Rows from block 3 of a small image classifier, named by matrix and row number. Rows with one number within an expert belong to one neuron, the router's apart. Each number is 128 + 24 x the weight over its row's rms, rounded and kept within 0 to 255. All counts start at 0. Numbers have three digits each.
After each expert's rows are labels from the 100 images, of 14848, where the router gives the expert most weight on average: "strongest on" is what is common among them. Only what is clearly more common there than usual is listed. The data: retinal OCT scans (Kermany 2017). In brackets: how many of the 100.
# router: router (model.blocks.3.mlp.router.weight, 32x256, trained with AdamW), inputs 104-155
# up: expert up (model.blocks.3.mlp.up, 32x128x256), inputs 104-155
# down: expert down (model.blocks.3.mlp.down, 32x256x128, transposed), outputs 104-155

# expert 19
router.19:124122127087114113148094168129155151122153144171136080157148136146126114107161151103138144166137119126189148180153122131085151125079164133114143143132164144
up.0:180143165137150157110129137131106097115107105123108124132110167170120149100108179139118111148103117097142097183151151105129151073152101143132118133135112136
down.0:091139123122122129146130146134108133139151139141131103169117102137146125148113086149133134117132144137130144151173114167099110118141140203161102158148167136
up.1:149143120130117153186140121149128118141108152126102123108145110110139143168124136137066120141125125110142109090153095123100112139131094093123160088132145132
down.1:121112156122139135114136113136126146116099116154090144132129113103104114094099092138122120125091135090164222140117106157138140164114106139141148139165157143
up.2:111131117129139135110166104109120165161121129121135111148111107109121138080124154171139133150133180137102124123134107126136140105134139142117139166135098187
down.2:154098105111177120130095149125132123110113115094140141172127113133144155136110090130144147132125189140126145114122129141134125104149158101174152096126131076
up.3:138088127158106117156134140122127116134109135115171124103109155116163091088136159128160128131147148173108130130141129122101167142129066103121122110113153092
down.3:087143064107120098151154130147104140140173142164098131158115126122143134101129098103125148131118108126123136131091087152143105099140100124105154117140152124
up.4:130120129085096153122125128112136077116133077124114154095124144184126135105112185117091102123161172098129145110110104123134148106144135147093123191101115113
down.4:146139114138114100127109130077113117121128130130072147127126110121132144213156163112146131122104152145160097162122151121122097128149135094118154144142117107
up.5:124170156092120115085114115170181142160129133147097099156090099123173113084153137131097186136149091137106133137135157152142134088118065133135082100139130141
down.5:145109105147113128163099153108120117139142127128163168134143164125119134155124142128103109149174166160132106079116107097152120166129093142120121101131101097
up.6:105107111179102182100132134139148149129135131119176119166113207139115088156160100153123128121106146086150109157144141151081120123136178115116128133124164149
down.6:177171126141143108112147122140049127161133157092143157083125087118139133105115120118108137112135145173134145115152133119084162115123125157163087134149116138
up.7:097089128122119115135154104118098147130117136111093171148117145118110145156132131112126094130128161109085125132107110112127141137139121117167089129120147138
down.7:134161092178163105110114132043086161149155181181147061159136114131157143131129151145125163149123105112149109128138118135095118131136180101133135172149095136
up.8:072107110129142142124158142165126141124106151121165096116133176093135110143081076114131124158149155145106132126134140136104126144103120147135127099125142156
down.8:122137128104148130147111115139120109185147132171139116134147132120141125133139115149102134149090114160102142131152202106143171132150060113122083117149132142
up.9:108140122149108167137103148095113103087061107147124101173148128137125159080142137166114148125143115158145123136139109131104130143122175161109183116124107114
down.9:130119120102176142117124150145101114160135132125071169137150121121104124083141138127117138119130144121147143100125141129123145121136130159124159166135106097
up.10:168094095101086161114141131123142113123175124156125117110157085166110125134120100124106069140147138121107107165087125111125119117145130105134077180127128107
down.10:157165157165139141150116125113098087127104161141116141105113125137092109184133125105137112110146132099114160111122161105081142116133146113154158120126113111
up.11:125162116146151135152147124138097131143131134125137126116112093147139102162159128151155125139124112136105091140127087128090141108146108135119097177132114227
down.11:190054110122121131099155113095176144134135083091138130145118140137086137118142132097122129128124111174176140082147114123136146111142140125102123140110154119
up.12:144112115123103124167095116093148146114110117130128125129138130156127132101155153114138136144129085154147130141140160145134118130115147166119102109123165127
down.12:104143126139118158123118124153108128135132134094107157153112118122119120132122182117128143100136110151130103140105145146067126104117126103135154129109102130
strongest on: finding: choroidal neovascularization (84)

# expert 11
router.11:141135100140170159132126147099155161147162122130136157169125096134150104142145151166163131109137160101129123138156158122130107123133106114174087114101131140
up.0:118122103120070196098135134115128175146116147092163143153150157141129137144122098121117090124124119092125113098129146117104141138112132151140146140166116115
down.0:115165073144112120135124182089150138122098169123106125120128137136110119143166144113127161121106073183114141139129131106095148149107125114117095113093121135
up.1:116164111147111112152100128105154160112121162115144101123150129118113115150108161135161096153102122114125103123122112145132165110107128137127140162120130119
down.1:118107108088090132100128132088141155160122154064123183121130147135132124091149100139128142138188072127131151089120160145148137100135115108127139137108124110
up.2:097142137110123136081144135121100105092111159101150134149121110104106149120101125086102145131167154153125158110161127109146143100098087122125157154139108151
down.2:108156165106127147120130145104126162183115168110127162163123088163090128149141142100143107139157148118114111154142090145108146088125153136107124112101112120
up.3:120119131139115107125119129081142117119126130131121116123102154137141141117097152134109097132135139107124118130125130111085140115148120135154095140085165132
down.3:117137171157095126149118143145106150171136157085124127172150142128141123131152125132134151156183148145159145131174066177094134155157131116134156115138092148
up.4:097134158118112120152105130161133117153142132114136125089129142132113129052109182130137056155133096125096128111123094131183128140105122135098143190152144162
down.4:104144192153119120115155090124130169124132116135138111148145133122193119206168112111096106116119128133132145148125134142149135118149114165123086177125124097
up.5:129117147143130137107079154060118122103133144081103118135084127100142125105085131133111073115166105093149121149143169129128122121130113084132116116090053183
down.5:135088101100104130170140114131150131099130117134134141128171109125148125097141168161156146150117138186112133117167128140106157098128133148125117151171097101
up.6:094127137105122145140073106125162144138116132129097132129132101138150130081123167144105128114092169125142153107115068120110140138118168130098145150147166156
down.6:134108123135168118101129151140084104114125090163113142116147091111126129119093117148104128135113135138162131152144124113105095130139160167137107136114134143
up.7:099113104128115098124127126119070144148153128106107120138104108166106108126140144132147173167146184119103106141153123126121136124123110118096130141168092109
down.7:105121141089107128138112134144121101105136145133099168090111118117152141129106166116148117112152051163152136160097124163166132112130096077111125124145107128
up.8:108116127116123140109139132188137138174155137100169143170115158124101144101126154132169138137122164105156138105172102143112084154161118137145153144132129170
down.8:181127114136103108156141114092154145149147115165145109129142119132108125193136136109121123132130125094108134162137143136137085127147167147141160067133139117
up.9:150141114140060144090084135135154098107088116086146150146085124091127160141147120133122161153116130148158114161137118120084148122120145131135143133123130144
down.9:134117132104154152107111154120157120191145147153140059136152130129096148087146166099126131124130094146119111134113106149152134119126134095134111151119130149
up.10:110101163116118150126167114149137142117133128072134126150177111144165133179190108118141127093111130114107089087139134135140099120098110146134126110144113102
down.10:140122124176110123067112195128142114135103095112118146168134144138110152145131140143118118127106094095099078108133128102097123144115125138129182141088085168
up.11:156150141126176125138116111134157091178102077126169146090124128118150166125126143158128109141165148129096180107162114129131111124112117102115153137101158125
down.11:149123090109159073123187119119120136133132146172122162134152105126137150143115096122095104120125169107111133119123154136113132148138134097137113137098133154
up.12:149103133080184085095132103165159108103113068156114125097113099147147173134147143166096170150136122145126141145115128155121187137123103119138138147150127152
down.12:180122149114139155137105119131146145146139139171090176109107116128119157107119160112129110121156083126138111124147110083074091121112135133151094155171139116
strongest on: finding: diabetic macular edema (55)

# expert 29
router.29:105098128101141150158112120159145146136152139098091090123111164135142090125148157172153120164120148186134111099125131134159090139142123093108118097127113156
up.0:167137102160112119166131117079142133102098126107147086140126150161159139105110134163124126105160159133129186137129080137105120136102124115129106117130139125
down.0:117132138125064129144129142170076117137140129156121099162112097135112120175142144146112136133094119125136139118125123128172143148101089175139133143094127107
up.1:102118112148139122091127150088099135130133116125134116122105143146113158143139152096137127104123181137165126154135157123135150128125140119150108129110122148
down.1:131147101098129119110137129126097118112118145143139137136124105118161120135178120138107113129129103121096177133108133160105129134146147087110112121111085098
up.2:141098101103127149101110152136168111131152080161113137137166094077125106139140096169171138095117101097104129153119098153094078127127151082155136122141130116
down.2:115146125088153129139161126160129160137105101136146125147140126104106139124151123142129152120127141128120123102111142144147160125106130149106101102146124126
up.3:166102163138115120163136133145127102136137098109065136126117159137109159128093151153141142112123085100085111086105100136138113147092129152119126117140145105
down.3:126201170180135148102098124129104114159123099168104186122124123125118123117141144105131108127121104119130118143083124137119173159131178153096105068185091133
up.4:134154140186145115144138140088110135097131145084133109144103133120150131143125160155106134104116099138147120167121127111107127126077130120174126151137096176
down.4:139137093076131114092122127117158141111154131132161124153152130146178144149138176184106136116138153116123115169158154107142130118109147138128104155153145151
up.5:124143131130137084138128153109111142179184109135143100132108108135116131173130146121166108150160126144115123160143107146118128070130126136149135104135118145
down.5:163114104106095166115121132164117096139135143093182168143154146128138116128120150113144102114114147137112140113084169116133147138094147147134126134131111102
up.6:145118154182119146084113140123165101096117150094143110097159123118119147165123153127129131128130130129132107189132135130122153126084117107121185120141133098
down.6:123178145154122123133146151133132149105145165153123118131126127121094112089114124162137136142104153117131140148142113111192083131136084107128115125130129117
up.7:126161139088135098155112094138123128110140153123109156099136101151153131106100119120157118132139137123131149128131135135094097143104100134129105130104143091
down.7:104083098146118087079183147123119141139146129153147155142160116135129129195142155082144122117119123157130146129097172099105118127135130146124155171116151098
up.8:136092118135113160115136116136176104099135111152128168127158158098097134145135092116120118135174148127123158108133132141106162130157137122118129140088144093
down.8:135134131142101075193107123150099120134137122115120143084114134121121153136102111118111095106104128142178133103154077144122137144148156098115105178177116115
up.9:134105164133153112116151134142133109153120109114132130150096152157140132124139145103157143101128131130135075130122152116116135099136128095142118142088100173
down.9:081105109088147124063151117154150098137142098137122152149127150134140119065176115121086128160116118125107126164160135130157134119125161159119125155095136102
up.10:160122110123107116124144153170145138168105130122147153117154126153110145094147143186137163155089117088127085107128124115107127133151138155127083152123130085
down.10:132161187155141165111171109092149097136128096108099125148098117113130116108123085109175159126162136121151098111121145143144130134100135111077118102134098182
up.11:119135142138134152141139135122129103128124125125117127098133140155108109119140170117076142090183095150102138105135151134115162149144127131125185167153121123
down.11:116140133118088121134104114157180172103141110089104085108133152163139122150158110139140144131098101109154103156106135093089094121104103115136126121120140145
up.12:139124145142126108111138144146102193101135103166121100119088116160174139070171125109144120126121116139145115145095127139133166105117131124126118128145115131
down.12:104145110129162165145093117134130077135122133090131174132099124130108097126137127186151140109167140167143114141109157142171161126170133122139096130140113102
strongest on: finding: choroidal neovascularization (61)

# expert 0
router.0:104155160106148152147124135107115158167138143123142104131152147088152107096153136154150165153072125156141092174141114160118115086154154104117121092091127144
up.0:137144093126119084159122137134132130118156150169103111111120086146145104120127099145136140171147124140107134159109111117074119144053149184147129106112145135
down.0:168132120143084138105162075130145137102083130109108147116108152136161129148109147208121119140100076117131127153096111145154136164140157129142091105126134136
up.1:102103108096165160113122128128103095083142090144116151136159113104185131094134133178177104108104119120155111147146079175164158157156123120152109139108148145
down.1:096137117145143118159091138112118167199119104082133101117097155112118130158165111129133158124136124139132078128129136129134119151088162107129106135125104129
up.2:131145134147115161111143140087125160111136153131138085134144134137166115072176154122119132122136167125080094129139147124128146120107126119160112127113130103
down.2:092141161171097132155095159165122129070132123063158131142141136101126125110120141119147141137136177136156115139150064119110131127171132110108163131119148104
up.3:087121122110154152111136122089143099151156111102169145121156094113168118127140183139118185181144105081135131156140146158150123175121093110173095143113120173
down.3:143130111103183143099120119118131118144114150071167101126139151127118166115173159148115124148162111107092130160131101103117145121128088109129154139086160120
up.4:124088145130114173150144135140178090123115142115103122162153121108141122069115188133122174131135122183089147153139145139146147135143134086134143148148112156
down.4:168101157114139142122148152141121111129144077117150107080128121114149118071152160070142133130141111106137127148123123116149120172106137143152086145125129147
up.5:097105125130142118133127150126127142141111103126114079141150122146144158129133102155113123148125158140113139117096146115129140133149152092146133144144106140
down.5:162182094161135163136138133121135150087131104149119116128099154113141104120170106138120121117130117157119121102131123190124148106114098123174098176088124091
up.6:101180130120137180110136176143112123109159090150105175101186134133131149140085107140148142124113122083161139158145132132138120067126101102138130143144137102
down.6:143085068112178106141123136086097097123124144078150096140129137130141144125149123191112108151105152124116155155153136148122106142117132142124155111140146127
up.7:124135077165085135108125111140139147085151121099152147143100171143076085080144168166137134122156092127149096129154140118148132159121114144147071145159136134
down.7:113126135120144125118175100175131075142140140159146153127091077157127136152131193147142146119143140117133139125150067145136132084129109131088153158145137149
up.8:170130091101129131120153136113068158138120066161105146128109149121116151130104177137147125095122095109115153151120126100131127121165093114135108132133151065
down.8:154113131108101116102138146097105131116141162115159147092101079126095160149175160074125127119149095109142125101110162122122111118134070169135143127109111139
up.9:095088139124190163122154067134135129162148111129166131156128177148115126140160141123152109108129131138114167126138091145106150148086099155169169168133168109
down.9:147115128113068072115104149150137111090123141103172158114138138137128123102146143148146149125138134129156137143082150185155158159131118134079092153145142133
up.10:106144128141090177107109157119120146119127121168127127127083150181128150146123156174089127143154131103141134061137115126110155132136106110099111129141171123
down.10:162163097109153115124112096134097136132130153121094133089110173103117148132152110131133132126150165175106118127164102114123119151144104148185115195095164124
up.11:217062117164144117104129113109135097132163096122120124144119124119176110161123119131097107092055154083108120144125132146109126139145072138140127151111133113
down.11:126079152137112109161122114126116138139125147140104081117160101117126110134124125078120112132133147132104142136097081121137126112105147164110154138111149135
up.12:087136163112182150091123127097109151115159126141125131108100125143142112115106112127136118088132121128140144121134147142122128148113106137122113148144114134
down.12:084094148113164111081140129105118105111134077099127140126129097122123148122117124138122124131140101128133110156112099096150107140121094215149106174126075148
strongest on: finding: normal (79)

# expert 7
router.7:150082137156132146097107131124143137112139126118128155132132095127168127180159087076068084106087112166138135162130158163128139155138184148177132174110137113
up.0:102110136111099093095124125123114125136116171156159136142105140135128073103091135098149150121135095120147127130140128124144163128125130115112116123126134115
down.0:139153172114098094148127138152123160088134146139139115136144115124103138191120122113165134158116127130140077103150140133143108150160120120141107136142155097
up.1:108129119110127163103114100115109113122100157141106123155119109069142160113143136112134152185114123150136132159110117131126152143115109116121111113149124155
down.1:086131199128142118150136133126152119138124142110108149092145143145130116146113154149103168130132102119122149112114116133137128112130181168109116090133154130
up.2:175125130153124109165142124069141100134150154124146136133132094080135143145164170107140137120098154166137113141121104134103157122121144097156104123111169116
down.2:141127069126136099131144093103085114132142095159105138131118129142092146091109092153135111143153125127130133137111113121124114136119073095085146141139170109
up.3:141120114152135126125125103136119139128143091099119107161097102117138126144118145094105135205098166109127136121126124131143110114134163127106125151101145098
down.3:109141113151091116133140140104134107157143097116112149119155107137140110196152102086141103118110179121097125138107103117085119157129105164158126129107088132
up.4:143108119128158148115137132127141132145099080142121128150099083118105092098170119109110133145138126174131131110110137141115105156170183147127136130118128119
down.4:178159148173099145178116101175118105155115128111129171145116147140142128137109122122148093119095136136151153126104127113133140154120150163161088097117163140
up.5:167140128150160099133123122127107143082118156103105141110120110144113115137082098139112116138109141091169135090133119143098106159178103130146100082129120146
down.5:150130141100101158115113123155177098086108104149143073135113140116113128120136110151088121133130135087114141058138177127161126158154068083160125155104108136
up.6:103167131118142137144122138070149080145117136096124155086109123128136151138149124104134111179139117161146138170110139137103122126145133095128082090119085128
down.6:087119126116091118101101177156087128121115101116129164112146149129079134081164200133126124132157126133151089135135109157135144128115089119102110165103149138
up.7:132124121128101112086100153130113132106145145131169161111112141149075098154108107083111095105095141094116132077113185127121137125171109124147130103146163095
down.7:149118130078168119156108141136128157108121175180149163128134126123129121099097118111153168122155113106122152125164176154140096136120146161169120129088123166
up.8:146101103136130092090128120171150112124159087148132148115146121106152144128116146161127141131112123110119113118135119138096149122134133121130098123150150163
down.8:134175159155126137118170163139138122077099103122113147135139136117159139092130142083166143125104125116166137105178084123116132132111183153110123144145101106
up.9:105155155072140136119116148113121112135105165120106105151141109122137127132137104125116087107149131189130097093133126130163155117089123136092163093128099114
down.9:125160176157120099117105091118151135085136136108147104125135140136121108114107094129150141119174119145154150155179167131120148126120160151102098127128053105
up.10:135127108155126111137122140129144100157167155122141132121140089135093162109086183110126163097111118124133133162117136144159143138121120147119101110097130050
down.10:134142107123148105128076118146115140109154155114160158133128119110135149132161133128120131146115150145139128145129132172132108135141101113101151112125092137
up.11:158130144144120143143128083103122131104109121125136093126115109152136137112159095158129133162139117096156103133131121159108153129138144109091082200113119128
down.11:190107139091107117176150110124106139106125148141157152087137123136108138118125139117122131148117137151152090060127117117119130150098088140143110111125128098
up.12:154126135112132180113123130147168140100115135127113152128104195165116125152108157123135141103083124123113101136118100132137157141158082158094099155164122158
down.12:151155118114153061074175157124117128153162112153164137140135154141133101124108077123161121133152108129119160137149160126136086121129099135132113125166129102
strongest on: finding: diabetic macular edema (93)

# expert 8
router.8:129141098170150117086122125133128126184130157100165123133142122110152130117117093080095072094098131160115134151155141149116139100112108146147111125160131115
up.0:083116114164147079132133160083115108083116107090111141108134128138103148130141174142104139150126101141108158159108149132102106091133120115136109161139135159
down.0:156149089150095125157108088156102119118141106121144082151142111133091130140133074062153117144125089118131129145143091131130136144115120158118122171142127140
up.1:099108135182134118080155118072137131115141138095108125143100088125145129160130142082116135086121126116147121143150138169164140094092129168124125091094130154
down.1:132145120117108114106097124149080124122117101140165123127134095134208134096124103153129131121127169122121159125103166125105165122137109114137124171111111118
up.2:111102144157143154146124119168105131117089133144108108137109121131109133139141130110160068114135164150102138143148086152141116123142143143136127112097164113
down.2:173125141135163100128132091118153150155143127112117152141159125153193120108138106142115114138146149125115105139129151113142126163134067150119110168122128120
up.3:130134124177134112133157109117144143152181154124120102138089102127130093154140116155149150144145125081153133143127130116075080130123162098166123137108128173
down.3:097115130134127155145087135171112125114141129128113131121130122129089127130115118095132145116119129133158182135210086137146153127154089120174140115064104087
up.4:133129091136102099113121126094138165120142136104167077157118105111153157124107164146099150119095114139148169178145133116139151114110130106141158138158137127
down.4:135150110159103088109187106142114116117139101158136158115119137138132142122127086113144131135110154135107179137125115120092100121120110109133128141154147116
up.5:096136169095090147117093133200131108088129104143120155146121155108134147174113111118098197173157145132115145099106136120121122137180129114140142131096104133
down.5:129100115091113094146134151093107135100151083123160154091105149122134128149132154080158132116138126122143110122133151105152156128138122124112126093140195082
up.6:116163138118116143128127135093132106148136137094157138137148115173152088090110096045097107115115165078128117155086161133127187105093151155163161123108110153
down.6:123092101153129102077146111178134108102123138143149083090135112133126127108122155161130133129147130153161136165120164104157147147119126115124159147145146145
up.7:146126093147093030159140148119074117125119131111140127110122171101140098113114116166144116125147143098210128167120133132114111139120105131158133098100099135
down.7:120138110119112145139133101129113136095135093151098129151152126145099107114136160114114145140132078130153108111089099094119125130093161103100124175216174115
up.8:127105070111111119100128111157122145074160099122109141149091126137114130110104163149128163131110087104145107101118118122151188142149132151135135158118134121
down.8:131121154178149111098123154152158112107121157124157082133117131140114121119093159139140148125146114113149099148137140127108146124113143094106109185152152133
up.9:135139166146136126138137139148152129130133101158068136126126116109098128126120107138111112098109113148126128108129065133176110086145107101126142091107118154
down.9:139128083126121134137145112099164163142120086167122144117133090132175132133103144110124114133174160115139170086110110115146127138123156140125122099145153142
up.10:133116132150141096117136110106117103095127147080097134124090146180114138139148119119122165163150127108120114143114138119166153140135114150187118075086132138
down.10:113165100180153115124116122169107122126131139167145169113111149138163161116124130069135105116115116099094133099159106154088133125127129147166159178152093135
up.11:133101131120117157145126121127133140135097124149152101167157134122120146096151100149112137138101127181174125133132128159138142121140133119121123114106147135
down.11:118144139110143114158145122082123153048145146160119128138097126149117128112148106143138104124140152135126089143177178154124101137115140107151125090099127122
up.12:147154143125139135148151121066142120148113114131156090136138158158131123159120116147123191124089117105130151127116112102141146110085127103124130148100140104
down.12:134131133166155124093178127127141123124152172123140168134121159153113129132127106135109131141145127134180096115098154146072094108116138126141122130138149101
strongest on: finding: diabetic macular edema (91)

# expert 21
router.21:142129148126138089123138101140104139097122134125160164112125099065136136111101119103127104113151113147109172132113114131130102170142109102119123116171128102
up.0:096119128115123139139157135160129122087148147133109127095123083072131142131127136180171126133084161154086097125144109114135105112097140103173128137130130099
down.0:132090124120106173136124130182128132117100127138135141153157123138167134082141113128101140142122133106144135137130112113109171102142193113142178096144150105
up.1:122102112132115080120146133130140113154113127118128132131102189150120110151128087185117093135128134123129143140110089138112070126126132099161145136109156147
down.1:131107112116133155136138146132143137160101105157112143124127156148085124132147138132149126129118171128110084152109166151154133079136139125126100094144127124
up.2:107159094147130141162133102135101108101188121136142137107167169124159120114164146106119138118120115105123081135141114131101155185133106114105127126077130115
down.2:146163109131130137135106135049134133136126158138110121119093161136106116153129132157125142110118127147127132118103154108114107119142153150141127106125175146
up.3:116128135187137089094134137139144107082116115119128177124080096127134106078150167133157126181128110147102169141119154145119147089126137123110149158110125173
down.3:178143120125109128177163106148135153136168135160171105164141140128110128193133132114142142110106146103097115152084089131126134135131136090149093137086132083
up.4:129139115076123134143141139107140072148124115126117128134132115092103144121154128105145075139144104114161147161132137144119127070153175138102108106138127082
down.4:174120065117166129186145124138121116119129142138123094135117101131127134151147138096122120105119094129114114086168122156137114148140078130133120127123138139
up.5:115145120097156123096118134144127092148119141151141167077098173089133160103038097108121153149114137162124154134124134093124118133075177095130107111167113121
down.5:121115161128144128179136107142149110152122113126131146145128097155145120130146171088144125126151134128151099147127132121122169157141101102145114113113117128
up.6:161161118167151170121118125144163097162097091097146150142136125204119113113161134117132125150148088090113170103129098131145122113134154131174089142152093132
down.6:154118063138099149159147125100170111130159132136140123139117118129142144099141118179139146142122148152131121126151105111115100113128119163137118166153117096
up.7:140170121119103162131128127125142127144138124111137122127134189186098122129153176151182166101080153134182119136140141120159131151133117150177130126115133134
down.7:078126158145120142114098174142140077140072144109125106123157147109099138125147110131115140125136112121105133120136126130106106100109136096098110128148118150
up.8:109120127108087203106150132099167157145111133120129156126127119104141128108143113105110085159129145172141138123088127142124137157118109143119126139133090109
down.8:121098160117134118106118109144107132114145076140137081097127071134104104142126136155139134117132145132132148095107151094143150130142078111146121131092177124
up.9:136128154142118118104091153135119142132158111161121111137141124104135093100122134145143156149145154127151100106119083120108147103159135102093159129135116140
down.9:162086132140148108182138128113140117113157103118123137113127162157133119109135099129088116109143152150107127153153120149139167108126145061179095111107178097
up.10:140129098126139101116138119109128107142137170086137125161103100215113136129057112117133126115133104094125110101119128132125114155103111126144110120169139143
down.10:087083073125131172052141133126127119152139152117130111097127138133123121085123085110140135135136147139109139095114149159148067162140161140158104129111197142
up.11:111169123098108091123104120160134140124155140145153165097123051124143143120129139151113152143112125162137134169108119119149116107130110146155181143150129135
down.11:150105195104159084188162133137142141113116119133110125119100126128096124123144080158112101130148115106129163090165172119129080146126126128098103154130135156
up.12:138169123134132167148122127170145096108116126136142108123136119186077129142166124107091119116128138086143132110139126128100150105159165125124070107142127151
down.12:134126175111139093114108078174115129141146114177165143130106119132081115108097128129145152137172141155089129168161137116113131113113126168123126161178120127
strongest on: finding: normal (81)

# expert 15
router.15:127123142124166088121158154112125154119173094124100121083125166128145105149159115157108131094123119143100099091106115115086114153152141109145162091149113145
up.0:135154143128132147160128126164118119150104097146127141095116161187139139089099131048112128129124139144137147084116102138114134160158107102151164152129107150
down.0:128111087139135135172117137130120149106117121154106143198123129115141115123124098128147149137143153123121165128171136135178113145114116168098143153161120093
up.1:124183116111097114143118126150122095147100168076080156117124126090138125112130139143145125184165112150172123133159094138144104147131137134121132138121115115
down.1:145137118155150100152157111088114075137123140155108121119117131125115101214181143163120149120141142159138104182092103113146099129109124106093131097091112118
up.2:122091135095111080084159107114110098129090121130121133137141102117128121125146151124100129154165051155101131120133125115128124156134076101101154148136135125
down.2:124117086108161129146154147143162134150132116152161141120125165124156149147146162081132118151132133129133118124097114176063156130133143131135077180182148162
up.3:177112108136109105113120157162085143152162055088131125112122114114126148156152129115134118124144117110117093153123107155133116112121131121129174153119150108
down.3:096163094111133112159115089089162108094115198117071134165131095140159134108102139130124119115148082137141120165138123118170159131119151079125136110122153150
up.4:107140157154133118125125135161093115142097153125162153091115127136103116164140186159124127152104159113153115107122134074129135117172127129120131120123118063
down.4:103113154136145162057149169129136112107151148146123125114119127130115139131134128127156165131109116151133085176118127162110109113099175118105130117132150119
up.5:176152112134137162134143129158117124147170106110120125170148132121139137136131119078114107102106086043071101114128101109139107131108125128139168094102069163
down.5:167103142125115128222147148128160131118153115115094119099130112145152124146130061067071086131116102096103110096102126145089125113118097124105125130111166139
up.6:147122080137134139141083140099131174125148085089157143126144143111108144107129120137140152079098145095087119141101125106123092084151138111124126135110159080
down.6:141179183120155089091115102137152133168135136163087146128134124127157147085092139148145165129148124150118118142140112126124137156123082093105158126129066129
up.7:082144052130118074100115125070146136166124131118162148145132127112114165116118144091164108054176133145148155124132164113113114114109157156123126145168099104
down.7:103118143102115167106094129112112112111122130141108114156163110097165129111146151132135157134132111110115108087087097135122116142101141114170159157152131135
up.8:123130084100160123138150150132135144133108149108162127149139139138125131129184142156160125168138138140102100170126149152121100156116085149122106137134114132
down.8:144112170141088110165075108134145100149144150079127160118113147142139124108083134115099112135152193127070113132143128087136146119132126152128158139144129151
up.9:087146102147158117119133154133161082195144082153126160181127133158126096141135171126137120126121138065114141070103122116080121123169112146121146156158149112
down.9:127117160102119141126118110099084112104146131065109139121129124119097132140127163131121125151137101149132072154125144135156108124144106103135065097102110107
up.10:121086098111151157159150090143113106141141165157136110150135109155153121120102125085127131125091140131124143114096101118133129135151058099088149096128182145
down.10:110141096128147105137141141126132133091103099136168134050135118115098141121094153176142141129136120128146145124137127126140120131149092134169143179109155140
up.11:113112132103127144087140121113135138142153090092115148179083116133142105105118140126152110125121194108129099086146098151093115106138144147125102102093119143
down.11:080143092140129089122167129147138101131144102136147126118115123137138135144134124132119111134161119118105152124147113109118122094138086138112130102108104129
up.12:124134151099122144141124122135156184148106145130143131150143113120113119110074109096150148094101175144094071077117121110104096091130151146149136148162132117
down.12:115143103109158137089137147144110100118135165149115110110147094114167137073138177086137099120098108096122144135137159117099147139145113094107131129135156157
strongest on: finding: choroidal neovascularization (86)